A small image classifier, trained from scratch.
Model: 19M parameters, 64-pixel images, arch convnext_v2, norm layernorm, activation gelu, patch size [8, 8], layers 16, width 512.
Training: ademamix at rate 0.000385, batches of 192.
Data: trained on capsule endoscopy frames (Kvasir-Capsule), 42238 training examples, 59.5 epochs.
Rows from block 7, named by matrix and row number. Rows with one number belong to one neuron. Each number is 200 + 20 x the weight over its row's rms, rounded and kept within 0 to 999. All counts start at 0. After the name is the row's rms in percent of the matrix's.
# fc1: MLP up (model.blocks.7.mlp.fc1.weight, 1024x512), inputs 156-207
# fc2: MLP down (model.blocks.7.mlp.fc2.weight, 512x1024, transposed), outputs 156-207
fc1.900,065,187,195,203,201,214,177,195,193,192,214,232,222,210,225,201,212,174,195,197,176,156,212,176,198,204,196,173,198,209,242,191,186,194,202,237,202,194,214,204,202,160,213,207,184,196,201,220,202,196,178,223,174
fc2.900,077,183,203,231,220,232,202,143,205,230,168,177,198,214,183,197,201,158,186,197,180,210,208,214,244,189,185,227,180,231,172,192,185,209,216,209,222,206,229,211,176,211,204,199,207,238,167,196,207,196,161,230,222
fc1.901,065,178,230,218,217,243,179,182,180,183,216,161,200,226,223,193,200,178,215,147,205,211,189,218,220,205,219,204,206,193,192,188,213,210,222,176,176,224,190,181,193,179,194,201,205,234,210,231,176,212,229,218,198
fc2.901,082,210,238,186,137,165,194,217,213,178,171,202,191,218,184,213,195,188,195,175,197,193,209,198,229,203,180,197,186,230,204,241,213,192,200,225,183,190,196,185,195,234,166,205,188,195,222,161,206,234,186,177,165
fc1.902,073,171,225,221,167,181,177,199,181,162,178,226,204,217,211,176,174,220,230,184,218,195,206,200,222,194,165,214,217,196,230,190,233,199,202,240,175,234,202,191,210,173,201,202,191,188,186,215,203,194,200,199,156
fc2.902,088,205,165,208,214,182,208,164,159,180,216,232,228,200,201,154,196,192,212,210,228,168,217,219,181,154,172,233,221,191,198,236,178,204,190,202,188,217,222,178,209,209,232,219,161,211,217,220,199,169,188,196,212
fc1.903,073,210,222,179,232,187,179,205,222,194,184,233,199,215,228,174,220,226,244,184,216,210,207,221,227,216,237,184,216,209,203,188,198,241,195,206,203,197,198,195,201,169,177,193,193,203,227,217,159,188,212,206,226
fc2.903,086,221,194,201,204,238,203,192,212,148,172,208,225,212,195,197,168,173,192,176,202,178,205,176,234,200,147,232,195,212,168,204,196,185,232,215,187,213,241,189,172,202,218,223,173,192,197,218,195,176,226,183,167
fc1.904,067,181,207,200,183,199,205,174,230,214,196,203,207,204,168,199,158,149,192,204,213,186,202,151,230,205,223,177,215,179,214,193,200,195,208,195,186,181,217,202,188,186,224,182,193,211,185,242,176,185,219,203,215
fc2.904,082,190,236,208,196,207,209,210,191,208,203,224,235,210,174,220,179,190,194,189,173,209,226,224,200,218,212,180,182,211,202,148,212,199,206,214,194,218,190,204,208,229,221,168,188,257,215,208,238,182,182,207,191
fc1.905,084,204,216,182,221,209,194,220,190,211,188,204,184,198,211,152,159,183,178,180,210,203,223,205,227,165,202,226,208,235,213,201,216,183,215,226,208,213,201,223,152,185,157,163,235,206,195,178,178,200,189,214,212
fc2.905,094,176,207,199,221,201,206,164,172,225,195,164,174,207,166,205,216,194,200,216,196,175,189,213,225,192,195,231,227,215,173,221,205,205,222,182,219,194,190,177,231,165,196,190,172,177,171,227,192,208,216,210,237
fc1.906,064,183,188,201,208,227,161,202,203,215,204,166,150,183,215,189,234,219,189,171,193,192,208,230,211,261,177,213,212,220,189,190,212,222,189,205,197,206,215,180,195,187,200,193,206,233,218,213,186,206,211,194,209
fc2.906,081,224,200,182,196,201,170,172,177,202,187,205,190,163,209,203,185,190,192,193,232,217,198,199,208,235,188,208,194,178,274,247,183,190,209,197,216,190,181,191,189,219,218,229,193,198,224,178,165,212,203,152,232
fc1.907,063,208,197,192,176,205,212,181,161,192,149,170,193,242,199,179,191,246,190,227,212,210,181,206,207,231,203,175,198,208,201,210,181,228,203,180,150,196,198,204,213,163,192,180,220,201,180,228,216,210,194,211,180
fc2.907,073,214,210,172,197,209,191,175,229,198,215,235,200,176,176,218,188,231,198,170,196,214,207,205,214,197,207,184,157,202,216,181,217,182,193,220,186,219,178,200,186,224,228,175,173,162,190,184,208,193,224,175,201
fc1.908,156,202,238,218,180,220,230,204,223,201,160,240,197,201,211,181,169,202,224,182,196,206,209,193,237,217,178,217,235,203,201,226,237,204,174,185,171,206,203,180,183,174,185,220,195,211,203,222,175,226,224,209,200
fc2.908,175,193,243,228,236,199,226,184,207,205,193,195,251,221,207,214,213,184,211,175,188,155,194,245,206,178,216,246,182,221,213,183,199,213,203,209,215,192,226,195,214,234,163,215,161,195,180,191,222,157,203,222,197
fc1.909,088,211,188,191,206,219,211,177,168,167,188,217,199,197,182,186,187,201,197,212,237,216,231,201,200,176,263,180,241,212,167,250,194,181,173,186,196,217,209,208,189,186,205,251,183,206,199,210,195,205,217,228,207
fc2.909,110,187,212,181,188,182,198,186,215,227,204,197,184,201,201,224,175,214,171,175,202,205,215,240,178,203,186,205,180,179,194,202,180,197,184,216,211,196,190,208,215,188,186,200,188,165,195,213,246,250,184,219,198
fc1.910,257,184,227,185,215,186,177,177,210,202,193,191,220,183,218,192,179,179,212,186,214,208,221,179,249,213,199,210,202,221,205,215,216,184,212,204,177,225,260,244,171,163,210,148,237,210,234,207,145,224,191,243,211
fc2.910,103,197,218,146,165,186,192,187,229,208,179,199,201,210,204,209,200,190,194,191,190,171,204,203,201,193,237,236,201,185,215,183,177,205,165,226,174,213,222,228,176,182,253,241,149,193,198,225,190,164,264,197,174
fc1.911,067,210,237,176,177,220,193,216,214,204,204,164,188,234,219,184,181,211,174,204,215,216,227,173,205,187,209,211,204,181,201,203,220,231,144,198,169,215,212,200,215,208,191,146,223,214,168,224,215,223,201,185,174
fc2.911,085,218,217,217,233,185,215,190,172,196,165,221,204,208,189,185,176,220,174,161,200,197,191,210,187,220,174,157,183,178,184,197,211,187,224,214,192,195,215,200,162,213,180,180,228,206,172,192,187,198,190,171,192
fc1.912,069,167,175,195,217,182,171,174,181,188,202,212,213,186,233,200,203,200,214,183,192,181,226,231,217,206,198,194,207,212,188,223,195,210,229,215,193,200,226,212,170,176,183,194,218,218,206,221,214,207,223,215,188
fc2.912,088,245,156,221,212,197,234,199,207,158,208,213,190,219,182,212,204,196,210,218,204,171,237,166,172,195,205,206,212,168,170,187,189,201,214,185,212,197,209,200,193,212,215,194,164,217,216,168,199,212,190,206,189
fc1.913,067,238,211,219,258,187,214,197,212,227,214,194,168,191,247,181,232,183,187,205,193,215,221,224,199,221,234,206,191,213,183,204,195,209,208,190,220,212,196,211,211,177,188,181,175,191,214,215,186,247,204,220,184
fc2.913,078,176,200,184,186,209,220,220,208,212,193,205,226,216,225,217,175,206,219,258,200,213,201,195,216,222,196,193,208,191,242,185,170,220,172,185,179,203,239,237,248,137,191,188,185,227,215,183,220,203,167,184,186
fc1.914,073,198,199,191,258,241,197,185,184,207,181,165,175,197,206,175,210,206,189,196,191,187,210,207,215,209,216,182,201,215,208,237,185,202,213,190,230,242,222,231,199,187,158,241,191,233,221,212,191,172,224,202,206
fc2.914,089,184,213,203,207,186,207,212,193,232,201,189,202,147,241,208,228,227,228,214,209,202,154,171,198,244,194,182,220,189,203,195,177,208,204,187,208,205,212,189,212,220,219,172,158,199,223,212,186,180,210,189,227
fc1.915,083,208,241,196,242,174,216,195,236,215,167,183,192,198,220,225,177,176,186,233,268,194,198,193,214,219,220,235,212,190,171,218,197,186,205,207,195,216,204,202,200,182,177,197,244,214,234,214,192,207,189,180,194
fc2.915,093,185,206,205,227,227,206,206,187,207,175,242,159,228,230,205,230,206,195,192,212,239,184,209,178,181,203,191,186,230,193,201,205,191,192,227,208,196,181,193,206,199,205,196,202,214,185,181,238,203,184,195,198
fc1.916,069,192,185,189,190,185,165,154,190,207,153,182,217,191,186,198,208,224,196,233,230,188,194,232,198,230,174,190,206,231,219,264,192,229,166,186,192,184,244,228,170,165,182,202,202,221,212,224,192,183,239,215,193
fc2.916,086,209,191,206,177,173,219,183,205,205,206,172,174,218,179,189,193,179,186,212,197,182,191,217,210,222,196,195,222,211,174,184,171,188,193,176,203,183,207,198,187,209,195,199,197,257,183,149,197,212,201,195,219
fc1.917,139,191,206,224,210,181,205,176,140,216,191,169,186,190,177,212,196,179,176,179,197,190,235,184,201,229,228,199,215,192,223,204,209,183,208,214,204,215,210,236,183,180,218,197,209,217,192,202,178,212,180,218,184
fc2.917,133,237,175,188,201,175,220,172,179,201,203,213,168,208,217,162,186,236,220,231,203,205,185,156,232,213,187,198,189,212,216,188,215,202,198,190,159,195,192,195,187,218,177,181,176,206,198,176,163,205,238,193,233
fc1.918,064,200,164,204,228,206,206,220,208,170,148,222,164,197,235,190,170,168,203,206,192,185,220,195,224,226,216,183,205,214,169,188,173,171,161,185,187,244,187,187,155,184,198,202,271,180,201,223,202,203,181,227,220
fc2.918,079,218,219,210,200,219,162,205,205,181,179,209,185,205,205,212,216,218,221,201,212,201,213,203,189,197,178,202,217,201,174,168,165,197,175,237,203,204,205,204,202,181,213,211,194,215,197,173,193,215,219,232,215
fc1.919,072,190,214,201,221,200,195,236,216,194,216,207,178,180,156,177,176,195,179,183,213,156,215,156,221,232,191,206,183,181,197,221,188,190,204,221,202,210,229,200,201,192,213,188,214,207,193,206,214,220,177,219,210
fc2.919,092,181,200,173,206,212,187,202,197,230,226,157,173,190,220,202,202,230,223,228,201,154,188,179,198,194,228,209,185,221,201,158,180,223,164,219,194,175,203,202,195,195,185,203,199,231,178,162,185,224,198,229,206
fc1.920,095,185,228,217,196,195,209,165,195,239,215,206,214,204,186,200,207,202,215,209,199,180,225,231,209,204,207,231,191,180,229,190,206,206,196,184,201,223,230,187,186,199,168,190,202,207,185,241,172,200,186,216,220
fc2.920,117,156,220,186,191,179,207,167,223,186,230,201,251,201,230,203,185,223,236,177,184,205,182,168,203,189,184,193,217,169,209,223,211,192,172,202,200,202,186,173,176,187,208,213,192,203,226,185,179,197,218,202,206
fc1.921,068,207,193,199,203,214,243,179,177,225,187,206,154,173,226,209,231,213,212,209,177,198,192,226,183,212,236,183,213,214,200,203,195,189,248,200,187,222,192,201,211,207,177,191,199,183,198,217,183,230,211,233,178
fc2.921,076,177,211,209,211,187,184,239,187,200,190,211,208,193,195,178,200,176,248,172,215,195,206,199,227,202,250,177,153,183,166,209,203,200,226,194,207,194,243,208,157,191,185,193,201,214,217,197,182,207,211,150,162
fc1.922,064,235,198,217,227,194,179,193,213,235,181,193,172,208,194,170,224,209,172,198,245,167,191,204,221,233,191,226,202,203,214,228,182,232,227,194,216,202,190,181,198,191,189,217,222,233,216,180,212,210,210,203,197
fc2.922,074,189,223,207,170,214,177,227,175,242,180,149,193,205,244,201,163,185,217,226,223,220,173,210,208,170,169,166,203,204,220,229,204,220,214,194,231,211,179,173,212,206,180,185,204,201,188,200,193,167,199,222,230
fc1.923,075,189,201,207,180,210,189,161,207,217,172,232,209,185,202,194,167,196,178,193,188,203,196,218,204,183,179,194,173,199,202,232,222,239,216,209,199,217,221,183,200,167,185,190,181,195,206,204,207,226,160,174,216
fc2.923,094,225,242,185,179,192,216,192,176,179,194,189,173,198,189,216,166,173,210,228,164,207,190,191,207,172,199,164,226,174,193,225,169,202,187,176,221,211,179,167,199,222,219,190,221,215,180,219,199,227,203,182,207
fc1.924,068,182,209,178,189,205,209,175,161,152,202,202,202,213,175,217,195,207,229,185,220,207,207,198,202,211,214,171,180,222,210,206,188,186,190,214,218,230,212,227,205,223,195,201,154,167,178,195,192,221,224,178,178
fc2.924,079,180,215,207,202,199,194,164,179,187,249,183,196,184,219,238,207,188,200,224,201,209,176,221,170,242,208,201,211,190,204,182,230,199,170,223,183,212,224,208,213,213,188,189,170,187,216,146,216,215,190,204,227
fc1.925,067,253,230,202,200,178,203,185,194,181,197,229,201,203,222,222,179,214,193,165,217,210,171,198,177,182,232,183,197,192,177,238,200,200,178,206,213,201,180,208,212,197,208,175,220,192,230,259,188,204,192,198,175
fc2.925,082,198,176,215,217,224,191,178,213,188,180,195,179,194,210,215,252,216,213,211,223,227,205,187,175,199,185,195,223,215,184,221,183,220,204,227,167,218,214,207,206,192,203,196,210,184,205,226,169,189,204,219,193
fc1.926,070,188,211,186,234,231,225,190,152,207,186,187,167,222,205,165,202,207,206,207,201,227,204,169,224,198,249,220,222,204,220,203,206,217,190,167,214,177,224,199,216,206,157,196,236,185,171,199,203,206,215,207,188
fc2.926,085,213,163,204,199,195,219,218,241,199,172,202,214,244,203,203,191,224,239,207,173,177,193,224,211,224,200,208,182,214,207,181,163,216,201,191,189,218,194,186,199,188,190,214,164,225,211,181,167,195,201,240,216
fc1.927,063,193,217,201,204,223,203,226,202,211,212,181,167,206,160,189,224,171,183,165,184,171,190,203,206,229,251,195,153,227,199,190,194,190,226,207,210,219,213,194,189,189,201,206,175,199,206,222,193,220,210,238,211
fc2.927,082,221,222,208,209,211,216,201,237,169,224,212,191,237,165,209,208,186,178,194,189,202,181,223,208,195,196,232,198,202,183,209,217,194,218,192,180,180,208,214,219,211,161,250,192,205,211,167,201,203,186,212,169
fc1.928,077,216,213,188,173,169,200,168,220,216,211,231,226,230,212,204,161,215,177,205,196,187,205,215,202,193,202,192,215,203,210,206,199,212,191,222,221,199,206,188,163,181,181,207,209,214,213,237,200,204,204,207,176
fc2.928,099,153,210,199,185,200,212,197,198,197,208,207,223,229,206,210,200,213,223,217,210,204,237,181,241,190,200,166,214,221,196,197,164,238,170,186,148,247,248,215,220,161,205,209,175,214,199,234,189,175,163,198,199
fc1.929,065,187,221,186,184,182,189,200,204,216,180,169,229,237,196,181,180,210,231,205,168,234,201,177,201,192,180,192,205,205,224,213,196,267,183,215,198,187,199,202,205,152,229,173,198,171,167,172,239,220,193,202,207
fc2.929,081,217,209,165,183,245,199,190,194,208,176,177,209,208,205,174,224,211,212,196,215,260,185,163,212,205,181,203,183,205,229,213,201,214,202,184,204,207,233,205,165,204,190,247,185,166,180,182,184,203,171,192,213
fc1.930,265,225,234,224,178,170,165,176,213,191,217,195,189,193,190,209,179,179,186,178,204,205,230,196,220,206,198,204,207,188,187,241,212,227,179,210,214,238,224,214,183,172,187,188,219,209,198,202,189,240,179,200,200
fc2.930,164,173,218,256,213,210,186,176,204,185,188,184,210,209,213,186,218,193,198,224,183,183,225,173,199,187,214,239,214,217,201,204,198,201,180,197,152,208,173,183,206,213,171,187,213,182,234,223,238,218,195,212,207
fc1.931,098,212,195,181,209,165,227,196,191,221,195,189,172,189,217,214,168,177,149,206,236,208,220,185,211,196,184,193,228,216,190,199,192,179,204,191,179,223,204,228,180,186,156,191,220,200,226,202,199,191,157,168,179
fc2.931,114,212,184,193,201,162,240,193,205,196,169,195,201,191,197,175,182,208,200,196,201,211,161,229,224,176,194,244,207,203,209,232,231,203,191,173,210,212,201,192,198,209,227,185,174,189,180,238,207,193,219,205,216
fc1.932,068,211,185,177,185,222,209,173,182,216,198,244,182,187,227,180,181,189,199,207,181,199,186,212,236,206,216,157,213,193,191,226,239,207,212,182,234,206,224,230,185,187,194,226,172,193,206,216,178,219,175,187,172
fc2.932,090,203,184,211,218,201,212,206,247,217,179,183,225,256,205,250,216,162,202,184,156,205,190,203,241,211,180,203,197,179,214,188,170,220,227,183,182,186,202,165,218,187,193,180,154,228,216,216,202,197,195,219,232
fc1.933,070,195,218,177,217,177,192,223,192,220,197,210,170,210,191,163,166,224,178,219,238,220,197,190,232,222,174,198,196,186,195,198,209,175,188,177,195,217,220,209,159,193,199,190,209,253,189,213,209,199,185,236,198
fc2.933,085,172,211,207,206,177,189,161,216,204,234,181,210,210,244,206,203,182,207,195,193,179,198,258,200,229,217,196,229,181,193,210,193,191,195,173,200,173,186,158,196,208,204,164,220,174,208,198,219,188,187,179,223
fc1.934,064,191,200,211,217,172,182,187,197,178,214,207,182,214,220,190,177,210,200,179,238,203,186,223,195,228,208,208,244,176,215,208,179,188,209,220,220,187,211,247,180,187,233,201,202,197,181,222,196,224,191,239,193
fc2.934,077,194,189,180,225,202,193,213,215,199,165,224,163,225,221,187,189,192,220,221,188,211,174,186,195,190,204,200,238,244,190,218,226,197,198,196,216,199,192,182,179,175,220,197,167,183,170,215,161,174,239,238,211
fc1.935,069,174,153,197,196,230,199,193,197,211,228,201,209,197,236,210,202,201,218,236,214,168,181,193,254,212,207,217,224,195,183,199,211,181,222,198,176,187,224,214,151,216,214,197,194,182,226,196,186,212,171,217,204
fc2.935,077,171,239,212,210,183,174,177,176,221,231,206,234,198,173,180,221,235,210,200,163,187,204,202,159,193,206,193,175,178,197,198,204,198,185,201,193,216,215,223,198,171,159,164,190,165,190,182,192,228,186,156,231
fc1.936,260,176,209,199,222,198,223,200,238,246,170,214,174,237,179,213,173,190,173,210,217,218,217,189,227,177,223,210,227,230,230,225,202,209,213,186,188,229,214,213,190,158,183,189,246,212,184,208,189,200,198,221,181
fc2.936,202,190,229,199,214,164,221,175,178,186,230,190,194,209,194,213,220,162,190,210,201,201,205,190,230,201,211,213,183,173,154,194,208,197,178,212,210,219,224,207,155,235,193,211,192,240,168,213,175,208,224,198,173
fc1.937,076,186,224,178,237,214,215,181,216,184,199,200,183,231,202,182,196,186,206,217,184,167,230,173,262,227,188,187,208,228,220,225,234,200,199,176,210,219,216,193,180,188,201,207,181,225,188,221,218,209,186,182,174
fc2.937,089,224,205,201,242,170,172,214,152,206,175,197,205,218,207,196,155,209,224,182,202,200,196,175,210,156,180,201,177,203,223,204,206,194,211,186,171,188,199,207,151,223,221,190,178,182,172,189,185,169,190,193,255
fc1.938,082,217,242,230,211,222,206,183,183,157,169,187,202,219,241,177,194,178,217,219,178,197,220,200,221,228,187,178,227,209,162,184,213,197,187,205,174,214,222,200,208,197,192,180,214,207,211,215,166,208,188,193,217
fc2.938,098,190,191,216,184,189,193,180,225,212,171,224,161,216,180,200,215,244,235,194,186,175,206,206,169,173,181,193,193,251,197,215,210,204,200,226,213,218,216,233,181,178,204,211,181,235,216,184,168,183,220,204,166
fc1.939,073,202,211,207,240,194,184,170,191,196,198,173,211,185,201,174,165,193,194,191,195,195,199,247,214,245,227,219,186,204,183,212,188,202,198,205,184,233,205,219,168,149,193,198,216,211,200,212,215,185,160,196,226
fc2.939,094,230,189,171,199,207,224,218,166,203,230,181,233,202,185,196,210,187,225,240,201,190,233,226,184,195,169,166,207,185,205,178,164,222,181,201,197,241,190,212,213,186,216,180,199,195,186,224,191,186,172,183,193
fc1.940,069,192,212,165,205,218,180,173,244,180,177,246,211,192,200,208,211,181,203,181,179,218,209,208,226,193,197,196,219,183,223,214,227,229,167,206,227,209,197,206,228,168,208,191,187,209,210,215,224,255,199,254,217
fc2.940,080,223,182,202,178,228,183,219,195,205,208,191,215,178,209,180,191,200,223,218,195,188,212,204,171,202,149,216,207,180,199,234,187,193,205,194,191,209,214,155,173,223,207,215,192,232,249,173,202,197,201,182,189
fc1.941,071,175,195,211,170,233,193,191,186,187,189,171,176,206,224,168,207,203,175,221,178,174,184,168,224,196,221,225,168,215,192,197,196,183,211,192,225,214,195,208,171,200,166,157,225,192,198,205,175,202,179,234,163
fc2.941,087,224,199,230,215,190,198,180,198,192,190,231,208,189,191,197,206,206,243,217,197,159,185,207,169,223,200,217,227,249,171,207,197,217,194,218,198,211,201,178,185,211,182,196,165,178,148,191,152,202,214,212,215
fc1.942,072,201,188,209,180,182,174,188,212,208,197,198,195,211,174,222,178,146,178,196,212,235,217,215,219,174,228,197,187,190,202,184,205,222,223,185,178,223,212,185,179,184,228,216,228,198,164,174,170,198,209,194,197
fc2.942,091,222,195,216,218,193,192,231,220,207,201,188,210,227,216,202,206,209,214,199,186,176,209,206,156,201,186,199,202,195,184,186,200,202,231,230,224,166,213,183,177,180,213,212,203,184,185,254,174,200,191,212,207
fc1.943,066,181,238,222,213,209,213,199,217,205,151,189,184,214,201,215,202,228,188,193,233,174,190,223,206,218,223,219,206,212,194,206,241,221,237,172,217,174,205,198,203,198,171,220,180,186,182,236,158,196,189,171,225
fc2.943,076,220,204,199,184,201,199,214,171,207,228,217,225,203,154,194,169,207,205,220,201,205,213,243,180,184,175,186,195,178,189,179,242,204,185,229,195,205,210,201,169,224,208,209,202,215,182,182,178,193,201,183,175
fc1.944,078,233,222,206,197,208,201,163,173,222,180,160,173,199,215,179,184,204,203,194,149,215,202,171,218,190,212,206,203,218,208,225,243,195,173,196,208,210,252,207,168,191,161,190,213,209,239,186,200,186,195,207,211
fc2.944,087,214,209,201,214,222,243,165,234,216,205,178,177,211,181,206,241,191,227,219,227,206,191,199,216,197,199,184,197,235,197,180,173,194,172,186,228,199,190,210,217,207,205,174,213,234,156,163,222,226,183,242,188
fc1.945,079,194,192,198,210,164,184,185,214,218,217,222,195,189,223,175,202,191,217,234,171,178,217,208,206,167,183,185,186,202,217,203,210,196,186,217,221,220,231,203,186,197,197,202,189,216,190,229,181,198,169,200,225
fc2.945,094,203,193,200,199,189,181,192,194,165,224,204,229,191,221,202,169,225,208,212,204,182,216,205,171,216,182,214,177,182,226,201,167,206,210,226,206,237,229,169,222,216,217,227,195,225,226,179,195,215,208,186,175
fc1.946,077,228,236,169,195,212,209,206,237,175,191,201,204,198,216,215,188,171,197,178,197,182,249,155,223,210,189,213,224,211,208,229,221,220,190,178,208,203,225,182,196,178,199,208,208,228,203,212,211,179,230,224,176
fc2.946,096,229,226,226,172,227,186,203,214,174,190,204,215,220,214,228,189,187,224,194,190,192,204,199,208,211,205,221,221,222,215,204,189,183,228,209,175,191,240,189,188,208,215,205,157,221,201,191,191,193,209,186,191
fc1.947,186,208,224,197,204,194,215,172,210,197,192,190,207,207,207,190,174,211,180,176,210,186,226,174,226,202,220,208,195,213,240,221,226,185,230,222,221,247,249,206,162,168,188,207,237,212,198,220,189,213,211,223,196
fc2.947,131,181,170,200,199,189,211,219,207,219,214,233,190,228,181,222,176,187,199,206,209,193,228,235,192,217,184,198,184,211,191,178,229,213,183,190,191,190,219,206,215,210,232,201,247,221,167,217,243,210,201,189,207
fc1.948,067,214,170,193,188,200,194,191,229,219,181,207,177,190,215,175,196,177,196,221,180,230,192,224,220,199,203,205,194,205,194,197,216,179,206,218,193,198,225,203,199,201,193,163,235,197,215,207,213,184,221,214,220
fc2.948,082,199,176,207,207,216,183,207,182,272,195,168,233,195,209,160,212,225,223,205,197,216,178,176,188,201,212,150,220,204,192,196,183,218,177,175,180,199,197,185,192,197,205,198,196,200,181,219,239,163,238,203,166
fc1.949,067,199,221,199,237,218,202,185,210,184,169,177,206,188,224,210,165,198,212,216,191,203,184,226,217,197,204,192,200,222,183,187,171,186,209,177,226,200,195,188,192,204,181,198,205,176,202,201,167,231,201,187,200
fc2.949,076,217,179,217,226,210,194,203,239,182,225,206,211,180,174,194,183,194,200,226,222,240,225,191,215,186,183,214,201,219,180,178,195,212,213,217,224,217,199,165,193,207,219,174,228,203,171,234,228,236,215,193,179
fc1.950,080,218,220,215,204,206,191,170,207,192,211,220,179,249,195,204,165,233,200,208,229,201,241,199,235,189,222,233,182,194,237,218,190,214,187,193,212,197,232,221,189,186,183,200,220,201,205,195,161,204,187,195,217
fc2.950,103,193,181,187,218,191,184,203,195,201,213,188,183,194,187,181,186,208,190,202,159,218,205,219,213,185,203,206,157,200,206,173,200,194,177,243,207,189,242,218,238,220,190,201,209,191,195,216,196,216,195,180,187
fc1.951,064,166,176,186,203,195,198,188,160,137,164,196,189,175,201,227,173,181,194,205,184,250,213,193,204,201,220,161,215,206,194,197,227,215,157,209,186,205,177,229,193,173,206,186,189,192,227,241,193,216,223,213,218
fc2.951,074,195,179,220,216,180,189,202,215,197,207,216,196,208,179,185,182,197,194,207,188,216,171,233,195,171,219,211,207,186,186,203,185,202,184,212,164,213,214,201,184,220,168,208,194,199,152,216,167,175,225,164,235
fc1.952,070,194,183,176,244,158,166,195,206,253,188,188,211,208,192,171,170,199,224,195,186,217,181,171,201,183,207,219,172,170,181,201,217,222,219,234,186,218,218,200,202,189,213,210,227,252,169,215,196,200,211,169,173
fc2.952,077,196,184,220,234,199,167,186,207,223,188,205,189,189,211,180,189,225,191,210,227,216,205,192,216,199,202,191,218,193,214,181,191,211,186,181,194,199,211,240,190,192,221,229,217,208,177,228,195,194,210,210,183
fc1.953,083,206,175,233,187,207,213,227,199,201,176,228,189,199,203,164,176,158,225,164,217,177,209,202,210,220,197,200,227,239,198,225,207,165,200,195,188,218,226,218,188,183,241,200,222,226,205,186,174,198,200,233,237
fc2.953,093,165,203,207,228,197,176,163,200,170,215,176,200,179,221,184,234,192,234,203,217,213,199,199,159,205,226,189,194,169,195,198,201,207,195,202,235,200,197,216,207,209,205,210,247,207,216,185,222,213,208,179,221
fc1.954,078,196,192,192,173,220,160,205,177,180,205,209,198,201,168,215,195,186,153,221,195,162,226,217,213,207,246,227,189,228,203,172,216,212,187,202,208,234,223,210,173,171,194,202,253,201,192,232,211,204,212,216,202
fc2.954,090,198,183,233,205,208,156,207,185,179,226,178,205,157,206,207,190,222,176,206,243,206,167,193,204,195,217,186,176,201,217,185,212,194,242,208,168,182,193,162,200,178,216,187,175,184,208,211,186,178,221,195,188
fc1.955,066,207,183,177,224,219,163,197,220,179,196,198,202,227,168,178,231,224,203,201,176,211,212,223,200,196,246,207,189,236,208,202,195,169,188,208,250,192,215,205,197,214,166,191,187,183,234,206,213,183,212,206,225
fc2.955,080,190,180,177,177,205,191,184,182,225,195,203,189,215,204,153,218,199,212,212,237,185,201,168,211,180,180,199,210,215,199,233,168,214,217,209,228,201,225,204,217,203,220,185,179,204,203,159,222,166,230,205,205
fc1.956,096,219,205,189,212,229,213,186,216,186,196,183,183,213,188,212,204,213,208,163,217,211,189,129,236,203,225,211,210,187,212,236,218,225,228,195,227,195,237,204,188,194,212,203,216,218,157,194,187,192,179,234,203
fc2.956,106,207,194,195,207,204,143,184,181,228,237,202,214,198,201,202,215,175,192,227,189,164,233,212,217,202,203,204,207,198,197,205,204,183,177,219,191,227,236,197,195,256,181,216,232,184,182,251,229,220,201,186,179
fc1.957,063,175,212,196,212,212,168,183,180,215,169,241,184,208,188,208,187,196,213,170,193,175,208,179,207,178,204,198,203,228,221,211,182,212,181,219,206,188,190,230,199,206,198,210,167,225,180,193,212,178,225,177,163
fc2.957,081,187,208,228,228,183,214,162,203,215,196,219,202,218,212,214,173,178,193,177,207,204,162,211,191,217,209,199,196,191,217,198,202,207,210,216,186,237,221,195,186,202,180,216,188,178,191,218,180,201,218,207,179
fc1.958,503,209,225,214,194,192,164,198,200,204,180,181,170,194,211,203,193,214,218,176,222,203,216,201,196,232,235,189,221,201,219,260,226,189,184,167,200,262,231,194,181,181,189,187,204,210,210,222,185,215,165,189,200
fc2.958,159,172,230,182,223,224,205,168,203,207,173,215,191,191,175,177,200,169,206,222,181,208,198,190,183,186,206,166,177,171,197,205,168,192,187,193,217,214,215,192,192,190,223,201,228,194,207,208,200,212,195,206,218
fc1.959,074,211,201,233,173,205,219,178,220,207,201,223,236,216,223,207,202,186,207,202,185,185,226,234,197,207,187,219,179,168,201,199,237,265,224,234,226,210,240,187,190,177,204,178,216,211,195,181,206,239,194,223,188
fc2.959,087,218,200,197,197,200,218,226,144,200,233,205,212,215,176,181,158,188,177,227,147,209,241,220,218,168,213,158,207,195,226,210,178,209,197,205,201,211,209,221,217,193,198,220,223,148,187,211,210,227,174,194,199
fc1.960,065,179,200,215,233,200,219,178,222,224,206,189,221,218,196,231,164,179,172,205,234,176,221,204,195,206,222,200,239,202,192,208,190,206,210,162,223,214,225,215,192,195,210,250,195,186,242,186,204,220,184,197,239
fc2.960,075,166,224,194,155,212,213,192,166,194,197,217,203,209,233,161,178,191,219,208,172,220,231,186,200,186,218,219,188,207,203,213,191,160,180,185,198,193,237,165,176,227,236,170,229,173,192,196,170,220,200,194,178
fc1.961,074,187,192,200,201,206,197,204,201,218,171,197,180,207,195,202,215,208,224,211,191,185,226,172,194,232,200,223,197,194,220,198,202,208,186,196,233,216,234,177,183,186,225,208,182,194,215,190,180,243,191,175,185
fc2.961,095,215,208,179,233,187,208,191,202,231,170,235,182,215,183,225,210,192,174,199,197,194,186,234,200,180,169,218,217,197,195,208,212,194,205,208,232,182,214,221,233,185,208,199,208,211,149,244,233,170,222,221,224
fc1.962,074,244,219,214,219,177,224,196,238,183,200,216,189,190,200,185,203,185,187,172,195,210,214,177,223,199,221,176,218,194,190,203,163,175,201,193,192,220,218,175,203,187,201,197,194,238,152,221,189,199,173,201,207
fc2.962,084,203,203,211,147,201,195,224,173,177,171,216,182,231,216,173,209,180,228,191,193,208,178,193,183,239,178,174,215,193,190,192,170,218,212,208,194,192,223,194,186,197,210,219,210,225,204,218,176,208,196,205,215